From a checkpoint of a small sound classifier: arch convnext, 23.6 epochs.
Rows from block 13 of a small sound classifier, named by matrix and row number. Rows with one number belong to one neuron. Each number is 200 + 20 x the weight over its row's rms, rounded and kept within 0 to 999. All counts start at 0. After the name is the row's rms in percent of the matrix's.
After each neuron's rows are labels from the 100 clips, of 14976, where the neuron reaches its largest size: "strongest on" is what is common among them; "peak on" is the class under the peak. Only what is clearly more common there than usual is listed. The data: synthesized solo parts of chorales (CocoChorales). In brackets: how many of the 100.
# gate: MLP gate (model.blocks.13.mlp.gate.weight, 768x384), inputs 308-383
# fc1: MLP up (model.blocks.13.mlp.fc1.weight, 768x384), inputs 308-383
# fc2: MLP down (model.blocks.13.mlp.fc2.weight, 384x768, transposed), outputs 308-383

gate.684,068,221,204,210,204,223,214,212,197,208,228,217,211,213,179,201,211,235,194,205,215,201,227,201,206,198,187,148,239,195,203,202,194,223,195,211,186,191,192,203,188,232,192,210,198,207,216,209,228,225,170,182,199,174,223,234,208,212,192,209,208,189,208,188,215,215,206,195,236,157,179,210,213,211,218,190,189
fc1.684,069,187,200,205,193,198,188,224,193,173,197,197,219,215,224,167,210,193,167,198,162,199,201,191,224,199,190,220,193,238,184,208,144,209,187,203,172,253,195,210,193,197,201,206,205,188,213,186,206,204,232,203,197,202,169,241,186,200,227,192,208,157,150,216,194,204,146,209,206,204,206,207,211,191,220,142,157
fc2.684,049,210,200,196,201,236,240,197,199,196,227,205,224,212,218,212,198,177,207,196,195,223,209,197,191,207,217,170,211,199,224,191,180,204,183,185,215,176,210,205,213,212,201,206,194,242,213,206,189,230,160,209,172,184,226,208,196,236,239,207,215,198,165,204,215,208,196,219,221,190,201,222,206,224,197,175,221
strongest on: tuba (54); note B3 (44); note C4 (35); note A3 (31)
peak on: B3 (28)

gate.631,071,173,192,206,218,232,184,194,227,182,225,184,227,200,139,209,197,148,215,236,198,198,180,195,253,190,170,157,182,192,209,159,194,187,193,232,212,193,184,172,184,207,199,191,196,213,218,177,235,235,181,211,243,226,225,189,212,200,200,188,197,167,232,181,187,213,161,238,191,183,218,186,215,203,208,198,197
fc1.631,069,184,157,184,177,208,192,214,195,213,247,220,197,213,221,208,175,189,194,200,205,204,217,181,180,181,195,194,197,206,203,205,183,177,227,178,190,187,158,205,199,194,188,193,146,207,218,191,157,222,202,187,208,178,205,251,204,187,209,205,202,230,166,194,196,241,221,211,195,237,221,168,206,199,217,191,209
fc2.631,063,201,192,214,201,237,201,218,177,207,222,201,215,193,230,219,192,188,201,201,183,185,163,188,228,216,200,193,197,194,215,213,220,191,198,196,209,188,186,201,199,215,194,218,208,214,219,205,207,238,239,182,219,247,210,196,241,199,225,215,182,205,218,199,177,206,200,199,178,219,203,178,210,220,208,208,164
strongest on: cello (73); note C#4 (30); note C4 (29); note A#3 (27)
peak on: silence (92)

gate.34,078,150,201,212,175,240,211,200,202,216,204,175,182,196,226,203,216,207,216,185,241,196,212,196,211,173,206,212,211,202,153,209,189,220,208,180,244,183,214,196,192,185,203,213,164,186,188,214,206,173,221,186,169,213,201,195,205,149,200,215,210,200,222,203,182,215,209,205,194,205,203,190,203,213,206,234,180
fc1.34,081,214,152,194,202,175,195,209,184,199,156,220,224,199,242,207,198,181,197,197,196,209,153,205,229,190,149,203,152,206,185,171,217,211,187,217,209,187,225,165,189,238,199,187,194,218,191,175,188,180,172,215,201,175,204,223,217,136,164,219,169,224,236,196,177,214,187,197,210,226,181,188,200,208,193,206,210
fc2.34,080,210,179,200,211,199,245,187,219,201,208,196,229,214,216,194,192,202,199,218,200,210,177,182,146,188,202,173,204,218,186,213,185,205,206,222,212,197,207,228,215,195,219,195,195,201,199,193,200,230,213,214,184,164,169,192,205,183,193,178,198,214,203,203,212,219,208,183,157,200,224,205,210,165,196,201,224
strongest on: tuba (94); note C4 (43); note C#4 (43); note B3 (40)
peak on: C#4 (29); C4 (26)

gate.44,147,178,237,207,177,212,188,184,202,253,206,203,200,216,197,151,201,191,158,181,248,202,201,194,196,207,203,229,179,173,239,196,156,185,196,205,231,202,224,220,196,201,186,204,211,198,186,204,197,221,192,183,204,198,191,201,196,166,193,222,207,199,213,186,225,165,221,191,206,183,184,173,205,202,182,229,195
fc1.44,128,223,220,182,203,165,150,184,212,183,211,202,186,198,167,202,189,204,215,186,208,196,183,202,255,194,213,224,220,186,189,192,190,197,198,221,203,173,213,164,200,204,220,217,238,184,201,198,185,196,186,207,194,159,210,204,240,212,199,197,216,204,201,219,218,225,214,202,211,224,193,190,205,209,204,200,210
fc2.44,191,199,187,189,200,219,233,206,201,197,225,187,258,221,191,218,212,157,192,210,192,202,205,213,250,181,209,168,212,195,208,205,194,224,192,206,180,197,213,250,209,179,209,191,201,195,205,195,174,201,246,196,193,177,182,187,178,210,201,189,193,211,190,196,168,225,170,178,182,193,216,212,209,139,210,195,215
strongest on: trumpet (72); note D#5 (64); note F5 (34); note C#5 (34)
peak on: D#5 (57)

gate.555,068,201,198,207,233,221,167,195,219,202,198,209,209,215,220,195,177,217,204,214,201,224,207,204,193,193,168,170,202,171,186,214,262,180,206,220,180,210,194,214,185,203,221,183,230,198,158,190,177,220,185,216,183,205,193,207,201,170,196,187,212,198,193,194,191,175,235,217,226,177,175,203,208,199,203,208,220
fc1.555,076,179,217,178,213,199,204,172,211,224,206,211,183,170,178,214,204,170,208,182,229,204,213,206,154,195,204,227,193,174,233,220,204,211,221,207,179,195,201,192,186,224,195,206,230,194,200,198,175,181,146,204,202,187,205,197,181,221,210,183,207,215,189,214,209,231,203,193,210,242,200,178,209,207,205,228,203
fc2.555,052,193,195,199,212,165,185,214,202,193,182,187,152,194,163,200,195,244,215,219,187,192,185,198,185,203,177,199,226,211,165,206,184,209,215,195,203,216,212,191,231,193,187,211,207,193,191,200,199,189,181,207,215,113,173,194,188,207,215,203,213,189,186,203,229,192,222,204,177,191,196,207,180,195,208,219,219
strongest on: violin (98); note E5 (46); note G5 (33); note F5 (29)
peak on: silence (99)

gate.623,099,241,175,197,224,194,191,198,199,183,195,190,208,206,180,192,213,198,165,204,140,188,169,199,190,170,205,214,181,206,196,191,233,201,193,192,150,197,189,197,191,205,170,189,200,207,195,203,197,181,186,201,202,171,202,208,205,178,178,182,184,181,199,177,190,166,201,206,174,194,210,205,190,189,204,154,219
fc1.623,098,227,202,201,185,218,226,199,221,189,223,186,181,197,197,235,213,222,234,215,246,210,183,197,167,212,203,146,189,202,200,199,211,201,197,221,198,219,175,244,198,192,234,204,213,187,191,213,181,214,204,198,188,188,206,197,181,202,196,200,185,244,191,192,204,176,207,260,168,211,184,199,228,201,203,214,173
fc2.623,098,188,199,194,202,220,220,178,213,207,218,205,231,211,211,195,206,207,215,212,194,178,209,198,207,243,231,189,193,212,216,198,196,217,184,190,217,194,212,275,218,200,200,200,219,230,224,206,169,239,228,193,208,173,192,188,197,202,212,175,193,205,157,213,214,211,186,184,181,189,215,194,186,176,205,186,234
strongest on: trombone (74); note F4 (60); note G4 (27)
peak on: F4 (57)

gate.116,055,194,192,210,221,197,195,202,182,199,191,226,203,187,149,192,197,219,217,185,201,195,174,187,223,182,228,210,230,187,194,201,198,207,218,212,233,152,206,165,216,229,209,177,205,204,225,200,250,217,230,216,221,230,198,240,184,171,197,184,207,211,200,228,232,188,223,187,239,178,198,207,199,178,203,178,200
fc1.116,060,219,216,203,174,220,198,200,203,186,180,205,199,190,254,193,202,196,204,207,183,205,238,204,177,204,213,219,217,200,208,206,197,186,178,189,227,196,191,178,192,203,197,171,237,226,190,198,194,210,197,225,177,216,206,213,210,217,188,191,207,188,185,183,197,209,189,185,213,178,188,209,214,180,214,165,192
fc2.116,041,215,208,206,189,241,207,199,196,183,172,189,201,209,170,210,193,177,212,197,214,228,237,200,200,176,194,192,225,198,224,203,199,201,207,186,234,184,184,192,183,210,201,195,194,215,190,198,196,210,204,224,198,259,209,219,207,222,245,194,208,217,208,185,210,185,189,194,210,216,202,201,213,174,170,198,193
strongest on: tuba (88); note C4 (63); note B3 (33); note A#3 (33)
peak on: C4 (57)

gate.24,077,157,159,214,197,211,231,181,193,202,216,210,235,204,235,188,207,220,216,179,213,214,193,203,159,191,159,204,202,209,169,224,183,177,210,184,199,178,213,209,192,174,217,204,194,224,209,196,208,194,209,184,217,181,210,172,189,239,192,215,190,185,218,196,214,230,226,194,192,232,196,194,209,208,199,244,188
fc1.24,071,195,223,205,186,186,178,202,178,213,211,187,216,204,227,200,204,181,161,192,174,213,178,201,197,215,199,206,168,201,202,229,182,168,202,166,173,214,208,199,197,165,180,208,207,187,206,177,206,185,174,215,212,220,219,177,231,219,209,211,231,190,199,193,195,214,223,212,170,227,223,170,212,195,199,183,195
fc2.24,044,196,181,195,180,212,186,205,204,180,218,208,222,213,207,215,218,175,193,202,230,183,210,232,197,255,222,226,191,199,186,204,208,201,208,248,204,188,182,195,189,193,177,182,176,211,185,222,231,238,170,188,198,223,217,235,203,205,176,222,178,201,224,192,165,217,194,182,237,193,227,202,189,229,196,190,188
strongest on: cello (71); note G#3 (61); note A#3 (36)
peak on: G#3 (59)

gate.427,052,197,204,205,214,218,194,188,184,209,234,192,186,202,190,244,181,187,215,192,190,216,191,202,196,213,220,208,227,193,185,174,183,202,190,193,200,232,169,176,176,206,203,212,196,210,185,215,231,194,209,208,195,228,188,231,213,183,240,211,201,199,217,183,176,205,212,211,204,207,220,233,213,184,214,189,224
fc1.427,060,175,228,195,202,195,177,194,204,183,196,202,220,198,196,161,200,220,212,190,203,204,206,193,229,218,205,228,201,203,208,214,196,227,176,200,170,208,151,163,211,243,198,173,168,196,200,198,175,185,201,226,214,197,217,169,185,180,196,216,212,208,239,179,208,218,194,199,202,179,205,197,214,189,202,209,152
fc2.427,032,195,177,219,198,181,231,178,208,206,226,196,222,190,237,214,231,208,208,199,170,187,161,198,171,217,188,205,198,199,172,216,209,160,203,187,218,222,179,211,203,213,191,207,207,185,216,204,211,202,149,192,218,159,198,192,223,211,207,216,185,189,205,205,191,217,201,230,219,186,220,168,166,205,198,209,215
strongest on: trombone (40); note A#4 (32); note G#4 (27); note D#4 (27)
peak on: A#4 (32)

gate.396,071,208,199,218,202,213,200,158,188,230,194,198,222,208,178,214,187,188,195,170,229,175,201,193,215,199,185,208,212,197,216,216,270,201,188,211,213,241,187,200,200,210,235,215,246,197,214,236,198,201,216,183,188,202,180,204,184,234,199,196,197,178,206,201,200,187,196,195,212,228,214,222,163,215,202,172,227
fc1.396,076,204,205,203,185,205,206,212,201,207,184,211,194,207,140,184,175,167,202,195,211,203,236,189,188,199,190,219,192,188,239,166,210,205,225,210,220,198,223,217,209,225,174,201,245,193,210,218,167,176,193,179,178,221,193,217,218,204,188,162,186,236,207,176,222,192,184,157,212,203,182,231,201,177,197,243,222
fc2.396,042,182,194,200,204,204,254,195,183,204,195,216,170,199,210,198,194,180,194,215,203,222,205,171,219,220,215,209,201,192,204,186,188,195,196,217,205,198,204,208,205,205,204,187,181,208,195,183,183,192,183,223,167,217,193,197,188,188,246,195,202,214,204,195,216,206,198,190,183,201,195,198,203,163,202,212,204
strongest on: trombone (54); note F4 (50); note D#4 (31)
peak on: F4 (37)

gate.148,102,207,219,212,227,198,183,205,209,227,197,193,201,210,153,194,222,199,196,190,217,197,183,228,219,196,201,173,214,190,174,192,208,221,189,184,218,206,201,202,205,215,202,206,197,183,189,174,172,226,174,214,203,210,202,197,203,224,225,214,202,219,101,186,219,200,208,199,226,179,208,176,221,190,184,247,220
fc1.148,098,216,214,220,212,205,165,210,233,225,198,201,182,195,184,200,189,209,218,195,188,202,186,209,209,192,216,197,200,195,220,188,233,213,199,188,177,210,199,190,201,190,197,206,169,167,170,165,174,230,149,214,204,201,213,204,181,222,219,176,221,202,201,215,211,209,224,192,165,204,206,194,211,197,203,203,202
fc2.148,064,202,190,196,206,186,149,210,214,187,207,203,180,197,159,200,199,196,181,204,206,209,195,200,177,205,180,211,202,207,178,198,213,205,200,169,152,253,194,205,203,183,193,222,195,177,159,215,214,199,170,200,192,160,165,221,205,193,190,206,228,185,196,219,182,171,236,191,196,168,191,214,176,167,202,181,195
strongest on: violin (33)
peak on: silence (58)

gate.6,078,213,175,202,208,226,209,210,200,207,223,222,180,191,233,201,180,202,204,199,221,207,189,176,228,208,182,187,198,215,232,207,192,179,199,192,197,173,175,169,178,194,197,200,162,207,219,200,187,232,249,215,196,177,213,201,196,144,196,219,216,187,241,194,226,193,223,203,195,228,215,208,222,192,180,197,211
fc1.6,090,201,215,188,221,196,195,202,166,196,216,168,192,185,175,186,202,190,186,207,205,214,198,182,241,212,191,176,183,195,204,193,182,188,203,203,183,204,205,209,184,199,159,189,177,187,173,210,170,223,195,206,210,187,186,203,204,160,197,171,202,216,203,200,194,201,209,187,214,196,226,213,214,203,210,187,172
fc2.6,059,208,198,208,200,190,183,212,202,168,182,195,200,212,171,204,199,183,198,195,208,211,243,212,177,179,214,187,203,189,192,193,207,178,204,205,180,199,202,188,214,206,203,188,201,198,151,213,236,155,172,204,178,186,213,184,190,220,195,202,223,204,171,194,199,180,208,217,249,156,162,203,200,191,191,207,179
strongest on: trumpet (80); note G5 (41); note E5 (28); note F5 (28)
peak on: G5 (34)

gate.290,165,205,190,220,179,199,205,195,195,213,214,177,195,204,204,204,197,208,188,194,205,192,199,180,221,191,210,193,175,200,179,221,223,217,211,201,197,228,185,208,203,197,222,179,184,195,197,194,212,214,291,232,206,222,199,208,177,165,191,184,219,191,221,202,192,181,207,226,216,189,205,205,162,209,214,200,203
fc1.290,165,236,201,197,219,226,207,182,206,220,201,175,208,210,201,183,197,178,202,188,193,205,220,215,222,182,222,201,212,205,219,224,198,190,215,191,196,217,208,215,202,220,209,206,244,224,218,225,212,208,201,202,181,166,190,189,197,179,211,206,190,180,203,198,192,196,221,227,206,182,209,142,216,200,207,208,187
fc2.290,171,227,179,200,181,173,178,195,209,160,201,185,193,182,178,210,190,227,224,186,184,170,195,229,202,136,220,142,195,193,202,195,210,217,208,183,180,211,177,184,213,209,225,177,173,179,195,225,190,216,187,175,169,161,216,186,187,170,180,233,211,220,227,188,203,195,191,219,218,180,199,192,211,198,213,196,219
strongest on: cello (70); note A#3 (44); note G#3 (28)
peak on: A#3 (31)

gate.60,129,179,218,204,193,224,212,216,228,218,198,173,194,189,251,181,202,225,211,214,203,189,224,203,214,198,219,200,233,198,217,197,186,203,225,199,228,181,191,195,206,194,188,194,236,206,194,184,195,181,175,218,186,239,187,201,197,169,193,206,230,211,196,189,208,184,208,213,195,196,209,211,225,192,215,179,194
fc1.60,120,237,197,205,217,172,157,195,201,219,194,207,168,208,154,215,183,193,203,196,200,199,168,183,185,224,216,215,183,200,197,206,220,195,181,220,209,183,196,187,193,206,195,203,182,215,184,188,168,193,185,192,225,201,193,187,204,289,193,187,207,229,166,202,215,199,176,176,191,215,201,225,192,193,198,179,229
fc2.60,098,196,204,184,199,260,231,195,195,212,226,197,197,194,225,215,239,199,217,202,199,193,210,218,221,229,250,219,192,190,222,197,237,148,187,191,197,248,209,233,183,210,194,197,197,216,234,206,212,229,233,168,220,244,181,231,191,233,194,207,178,209,199,219,207,215,181,198,227,221,210,224,206,210,179,173,168
strongest on: tuba (81); note A#3 (42); note B3 (33); note C4 (31)
peak on: A#3 (26)

gate.435,095,220,203,183,204,224,160,216,178,239,194,215,213,194,320,177,186,208,207,200,232,227,200,178,241,208,190,170,214,216,184,190,194,188,161,170,210,224,204,218,207,204,178,194,162,199,200,211,211,186,254,188,213,194,193,204,150,209,198,236,203,193,161,196,196,223,210,193,239,195,229,209,207,197,206,221,175
fc1.435,096,175,232,185,212,196,201,194,195,180,175,221,222,216,224,229,188,174,196,196,155,203,163,187,192,188,190,209,203,222,162,186,245,199,181,180,221,243,200,219,199,205,203,189,171,229,197,186,208,184,245,153,192,214,215,212,200,191,199,183,197,208,192,185,171,204,187,180,192,188,201,181,199,212,205,212,171
fc2.435,059,194,198,217,210,227,193,207,219,191,236,197,179,196,264,225,170,219,219,194,173,161,181,197,266,211,216,190,204,200,218,215,220,203,188,214,210,206,193,230,214,224,195,199,180,210,237,201,121,230,227,197,200,207,213,204,191,205,177,197,205,196,233,211,190,206,192,206,195,230,213,205,203,211,192,186,205
strongest on: tuba (61); note A3 (35); note G#3 (31); note B3 (27)
peak on: silence (66)

gate.217,087,208,194,235,165,201,183,192,209,203,234,201,146,200,203,180,197,209,190,191,211,204,153,200,153,198,198,223,201,192,218,178,163,203,180,197,183,223,213,180,200,184,237,267,197,195,211,207,177,202,205,199,191,214,182,195,218,180,206,192,216,265,191,206,234,190,220,190,227,184,216,223,181,195,190,193,197
fc1.217,086,186,219,198,208,191,227,212,169,178,178,171,179,187,224,210,190,223,206,199,185,224,212,223,207,197,178,190,218,203,177,178,224,190,203,204,206,189,219,194,202,145,212,205,180,187,207,184,180,209,186,214,197,238,186,220,177,256,193,224,193,215,176,200,196,190,214,201,208,205,188,222,203,200,208,191,189
fc2.217,077,186,235,199,187,184,205,200,192,203,210,201,200,176,277,200,221,216,201,203,183,207,149,188,176,209,204,244,195,193,205,206,204,197,196,231,205,232,211,225,206,202,182,185,153,200,204,185,180,173,199,193,211,197,212,230,211,183,176,203,196,209,200,204,197,225,195,226,210,198,226,192,185,254,174,206,217
strongest on: trumpet (50); note C#5 (38); note D#5 (27)
peak on: C#5 (33)

gate.275,116,177,209,202,180,188,210,171,193,211,214,183,206,208,149,191,199,200,184,215,203,205,166,207,227,203,202,202,184,204,172,199,216,208,194,205,201,216,202,209,197,168,166,184,247,194,216,226,222,216,269,166,161,224,188,243,178,158,193,213,196,200,227,197,198,200,194,183,204,185,210,213,179,191,170,222,204
fc1.275,103,184,215,187,170,178,204,184,210,191,182,175,194,207,187,202,193,213,203,225,186,205,188,220,227,215,209,237,189,200,191,184,183,195,191,216,209,176,198,178,212,184,174,213,237,194,201,224,173,203,195,184,160,207,195,216,218,162,204,187,207,228,245,191,210,203,184,192,207,221,204,180,191,210,184,186,194
fc2.275,083,200,199,199,201,208,191,196,192,185,220,193,240,195,230,223,196,195,186,196,212,184,199,195,205,248,203,229,220,191,165,187,227,182,204,183,186,241,200,184,208,194,233,182,168,198,163,208,243,194,220,190,190,243,193,229,250,219,186,225,198,208,183,203,207,206,178,172,217,154,200,204,176,198,162,182,163
strongest on: trumpet (78); note C5 (29); note D#5 (28); note D5 (27)
peak on: silence (41)

gate.139,075,175,201,192,208,206,231,193,215,208,215,223,170,189,185,215,201,145,214,195,171,189,247,190,194,174,208,188,215,221,230,176,219,189,219,218,200,222,195,197,223,186,196,231,214,224,185,204,188,262,170,211,203,206,207,219,176,203,219,216,206,168,199,201,187,178,212,213,185,180,235,177,205,188,212,205,205
fc1.139,074,215,183,208,222,205,224,202,193,198,186,220,214,190,167,163,203,238,236,208,247,209,210,169,282,205,213,185,195,184,237,207,228,178,200,181,178,169,199,213,226,200,200,197,157,201,190,193,182,197,211,225,210,219,223,219,213,190,226,220,207,179,196,184,193,195,212,200,204,229,200,200,209,220,188,214,205
fc2.139,064,189,181,199,203,214,158,179,196,180,212,192,119,197,215,189,191,192,171,202,200,192,148,190,199,234,214,200,196,201,166,200,223,201,196,183,188,160,185,261,202,182,201,203,199,201,216,188,182,211,209,177,205,228,186,196,215,216,180,170,186,197,183,215,171,210,198,199,180,195,204,175,196,198,223,203,206
strongest on: violin (37); note A#4 (26)
peak on: silence (54)

gate.215,061,195,195,186,215,220,200,210,176,186,179,216,200,208,215,169,197,173,189,212,204,190,186,235,169,170,196,202,182,225,192,179,221,198,181,219,207,171,205,181,219,175,227,199,206,175,175,194,196,213,223,150,201,215,194,187,201,214,178,226,199,167,173,188,201,190,201,204,212,152,203,191,214,187,172,154,185
fc1.215,062,194,232,230,148,200,212,213,204,200,222,170,227,179,205,209,196,192,182,216,143,203,233,197,187,189,165,171,196,197,189,162,215,218,219,221,240,211,201,168,218,192,181,193,160,195,192,202,190,183,178,199,194,219,223,178,177,166,172,209,210,234,204,220,231,203,170,206,199,225,204,203,200,210,193,201,161
fc2.215,032,198,214,213,200,205,210,203,203,210,216,178,250,206,147,201,184,224,214,207,223,165,245,228,175,248,192,205,187,197,192,191,193,200,211,232,213,178,214,198,192,170,196,188,212,210,197,194,214,207,229,214,201,230,205,188,174,164,224,198,205,195,187,203,216,196,189,191,196,203,204,218,211,193,200,198,209
strongest on: trombone (60); note E4 (37); note F#4 (32); trumpet (31)
peak on: E4 (26); F#4 (25)

gate.28,108,190,191,181,208,198,197,170,191,204,224,181,207,206,197,137,186,200,200,209,227,204,228,200,121,204,208,225,198,196,207,208,217,192,168,216,197,207,190,212,198,195,240,190,217,193,193,242,178,218,175,191,168,171,204,197,226,234,182,174,165,222,140,206,204,191,194,182,240,183,195,186,200,179,190,187,217
fc1.28,105,224,210,187,191,203,213,194,196,230,195,190,202,222,199,211,208,210,179,200,209,200,197,186,210,222,235,192,188,179,223,225,192,209,177,193,270,222,209,219,202,223,180,177,180,177,203,178,197,187,186,214,228,221,180,178,215,182,186,259,206,230,219,203,202,154,194,219,191,199,168,192,195,193,215,221,206
fc2.28,080,195,206,183,181,192,235,198,207,186,213,211,211,226,176,217,217,215,220,199,213,156,234,220,198,241,217,194,198,204,230,197,193,204,195,195,214,167,195,223,202,201,200,195,201,219,187,223,153,185,188,213,194,200,207,213,200,198,209,185,208,206,210,194,195,206,193,209,210,183,196,206,162,191,210,185,216
strongest on: trombone (52); note D#4 (35); note D4 (31)
peak on: D4 (25)

gate.530,102,195,165,176,217,217,197,200,196,180,237,225,199,188,219,206,181,190,195,196,200,215,265,179,178,210,194,200,195,190,235,196,176,190,195,179,183,143,194,176,185,188,191,196,193,189,204,179,241,222,236,216,205,178,215,208,202,149,204,173,217,206,232,208,202,221,188,226,192,206,213,227,210,177,195,193,196
fc1.530,096,169,180,198,175,207,180,204,218,206,186,189,196,200,236,158,209,200,187,200,211,188,208,189,163,145,207,244,195,199,235,228,193,195,191,212,181,208,219,197,192,245,244,202,167,207,180,178,223,193,209,209,201,190,192,203,188,206,228,218,203,182,198,201,200,171,180,188,180,186,211,158,176,186,217,228,242
fc2.530,085,201,203,201,190,212,239,183,209,189,189,196,202,199,217,195,187,216,178,196,193,188,180,178,205,204,207,201,188,202,210,208,206,199,204,206,242,192,217,207,196,203,204,220,183,204,227,182,143,187,205,204,200,221,186,191,195,164,200,187,193,192,221,206,201,229,208,197,153,248,221,198,199,198,207,201,198
strongest on: trumpet (74); note C#5 (33)
peak on: C#5 (28)

gate.4,127,194,168,194,212,197,195,216,188,188,227,194,170,197,234,179,181,186,195,195,237,231,242,168,173,185,194,216,219,182,193,209,182,171,202,200,207,187,218,172,207,225,191,193,207,186,192,197,218,220,222,201,191,171,204,211,197,207,200,175,215,233,192,183,195,215,193,223,255,231,215,205,188,193,193,210,218
fc1.4,137,180,198,223,199,204,208,212,223,198,205,221,196,172,241,167,193,197,207,202,185,206,215,187,181,176,234,223,185,193,216,208,205,213,144,186,193,219,219,196,206,243,208,217,151,186,204,192,204,195,209,193,168,214,206,205,183,189,207,198,192,224,154,205,192,202,186,215,164,195,213,173,185,178,200,201,250
fc2.4,142,186,198,184,183,206,196,186,190,171,188,202,172,197,205,205,191,194,185,190,181,187,171,184,244,234,213,230,193,209,206,228,212,188,208,159,244,217,186,210,206,199,188,203,168,217,223,215,184,236,192,201,200,213,178,236,233,210,191,205,197,183,220,202,195,211,209,210,173,220,221,193,195,203,209,205,197
strongest on: cello (60); note G3 (30)
peak on: G3 (26)

gate.379,114,170,198,200,185,212,196,197,211,235,208,206,200,196,239,185,192,192,206,199,232,198,232,179,200,194,192,221,201,195,165,206,195,193,175,185,173,225,204,192,202,213,212,161,201,186,223,258,179,199,274,148,173,192,192,212,189,247,189,219,190,217,185,210,211,211,175,180,211,200,211,190,173,170,196,205,201
fc1.379,118,192,211,198,188,186,210,200,208,185,203,181,202,189,192,200,175,204,188,192,192,211,178,203,193,201,176,199,205,202,231,189,210,192,210,189,194,224,184,204,188,209,183,193,249,217,209,195,200,221,197,195,187,218,198,208,196,249,226,213,182,194,173,204,201,189,220,189,214,211,220,215,197,200,196,207,219
fc2.379,097,230,190,199,203,232,186,189,197,224,241,192,126,198,245,205,246,191,218,191,177,206,168,224,156,197,191,195,199,209,210,187,202,184,194,222,217,175,189,178,177,185,244,224,174,176,203,184,159,204,209,182,197,177,218,188,187,208,203,201,198,188,203,196,179,233,203,209,202,186,181,201,200,181,186,196,151
strongest on: cello (78); note C#4 (40); note D4 (35); note G#3 (27)
peak on: D4 (29)

gate.651,103,217,239,208,186,213,199,211,201,202,187,219,175,185,179,205,189,214,185,193,189,193,197,162,160,213,244,196,186,194,157,175,250,199,201,173,197,239,213,217,179,152,156,220,171,180,189,208,180,200,231,179,178,241,186,206,187,197,192,149,217,212,176,196,192,203,193,175,175,173,219,180,176,207,185,160,218
fc1.651,090,199,190,222,238,193,190,169,195,207,182,219,222,201,193,201,191,188,189,216,217,196,211,208,150,212,260,173,211,192,194,227,199,177,214,207,224,196,195,197,184,213,202,188,207,199,214,205,199,217,181,207,188,195,197,219,195,247,216,200,219,183,206,205,195,208,204,188,189,199,200,174,206,220,208,169,226
fc2.651,102,218,201,206,201,205,217,225,212,198,209,192,241,214,165,209,203,175,196,198,207,243,208,208,209,137,209,172,202,197,193,191,185,213,199,230,178,236,215,188,196,198,210,212,179,199,185,183,198,197,154,209,186,171,208,177,192,224,217,207,203,208,201,188,194,195,200,205,203,212,187,224,221,177,200,203,210
strongest on: trombone (90); note F4 (42); note D#4 (38); note C4 (37)
peak on: C4 (28)

gate.213,081,229,240,173,208,217,162,205,202,210,196,218,207,209,230,201,189,179,224,190,212,208,208,196,280,184,204,208,240,212,216,209,200,193,201,190,196,254,226,174,212,214,155,214,206,220,181,203,217,204,217,203,168,191,224,197,201,196,201,212,182,187,215,197,189,201,191,185,193,193,195,198,186,220,201,217,203
fc1.213,066,202,225,215,187,187,162,206,185,195,198,188,146,194,172,191,195,209,210,211,209,206,185,222,182,216,218,209,210,161,215,187,192,215,207,217,219,181,177,211,188,187,207,262,191,203,189,190,179,201,207,207,194,198,181,212,204,137,191,211,190,200,177,195,195,212,220,191,219,186,217,212,202,189,207,224,193
fc2.213,041,186,203,173,196,155,221,197,197,184,183,224,188,203,167,207,210,193,189,190,205,212,231,212,225,211,196,180,186,191,209,212,199,200,190,166,219,204,216,218,180,200,235,209,232,213,198,205,223,223,229,183,196,194,147,189,182,217,195,191,215,202,218,198,203,178,203,189,197,163,186,167,188,193,201,180,212
strongest on: cello (91); note C4 (40); note A#3 (37); note G#3 (30)
peak on: C4 (29)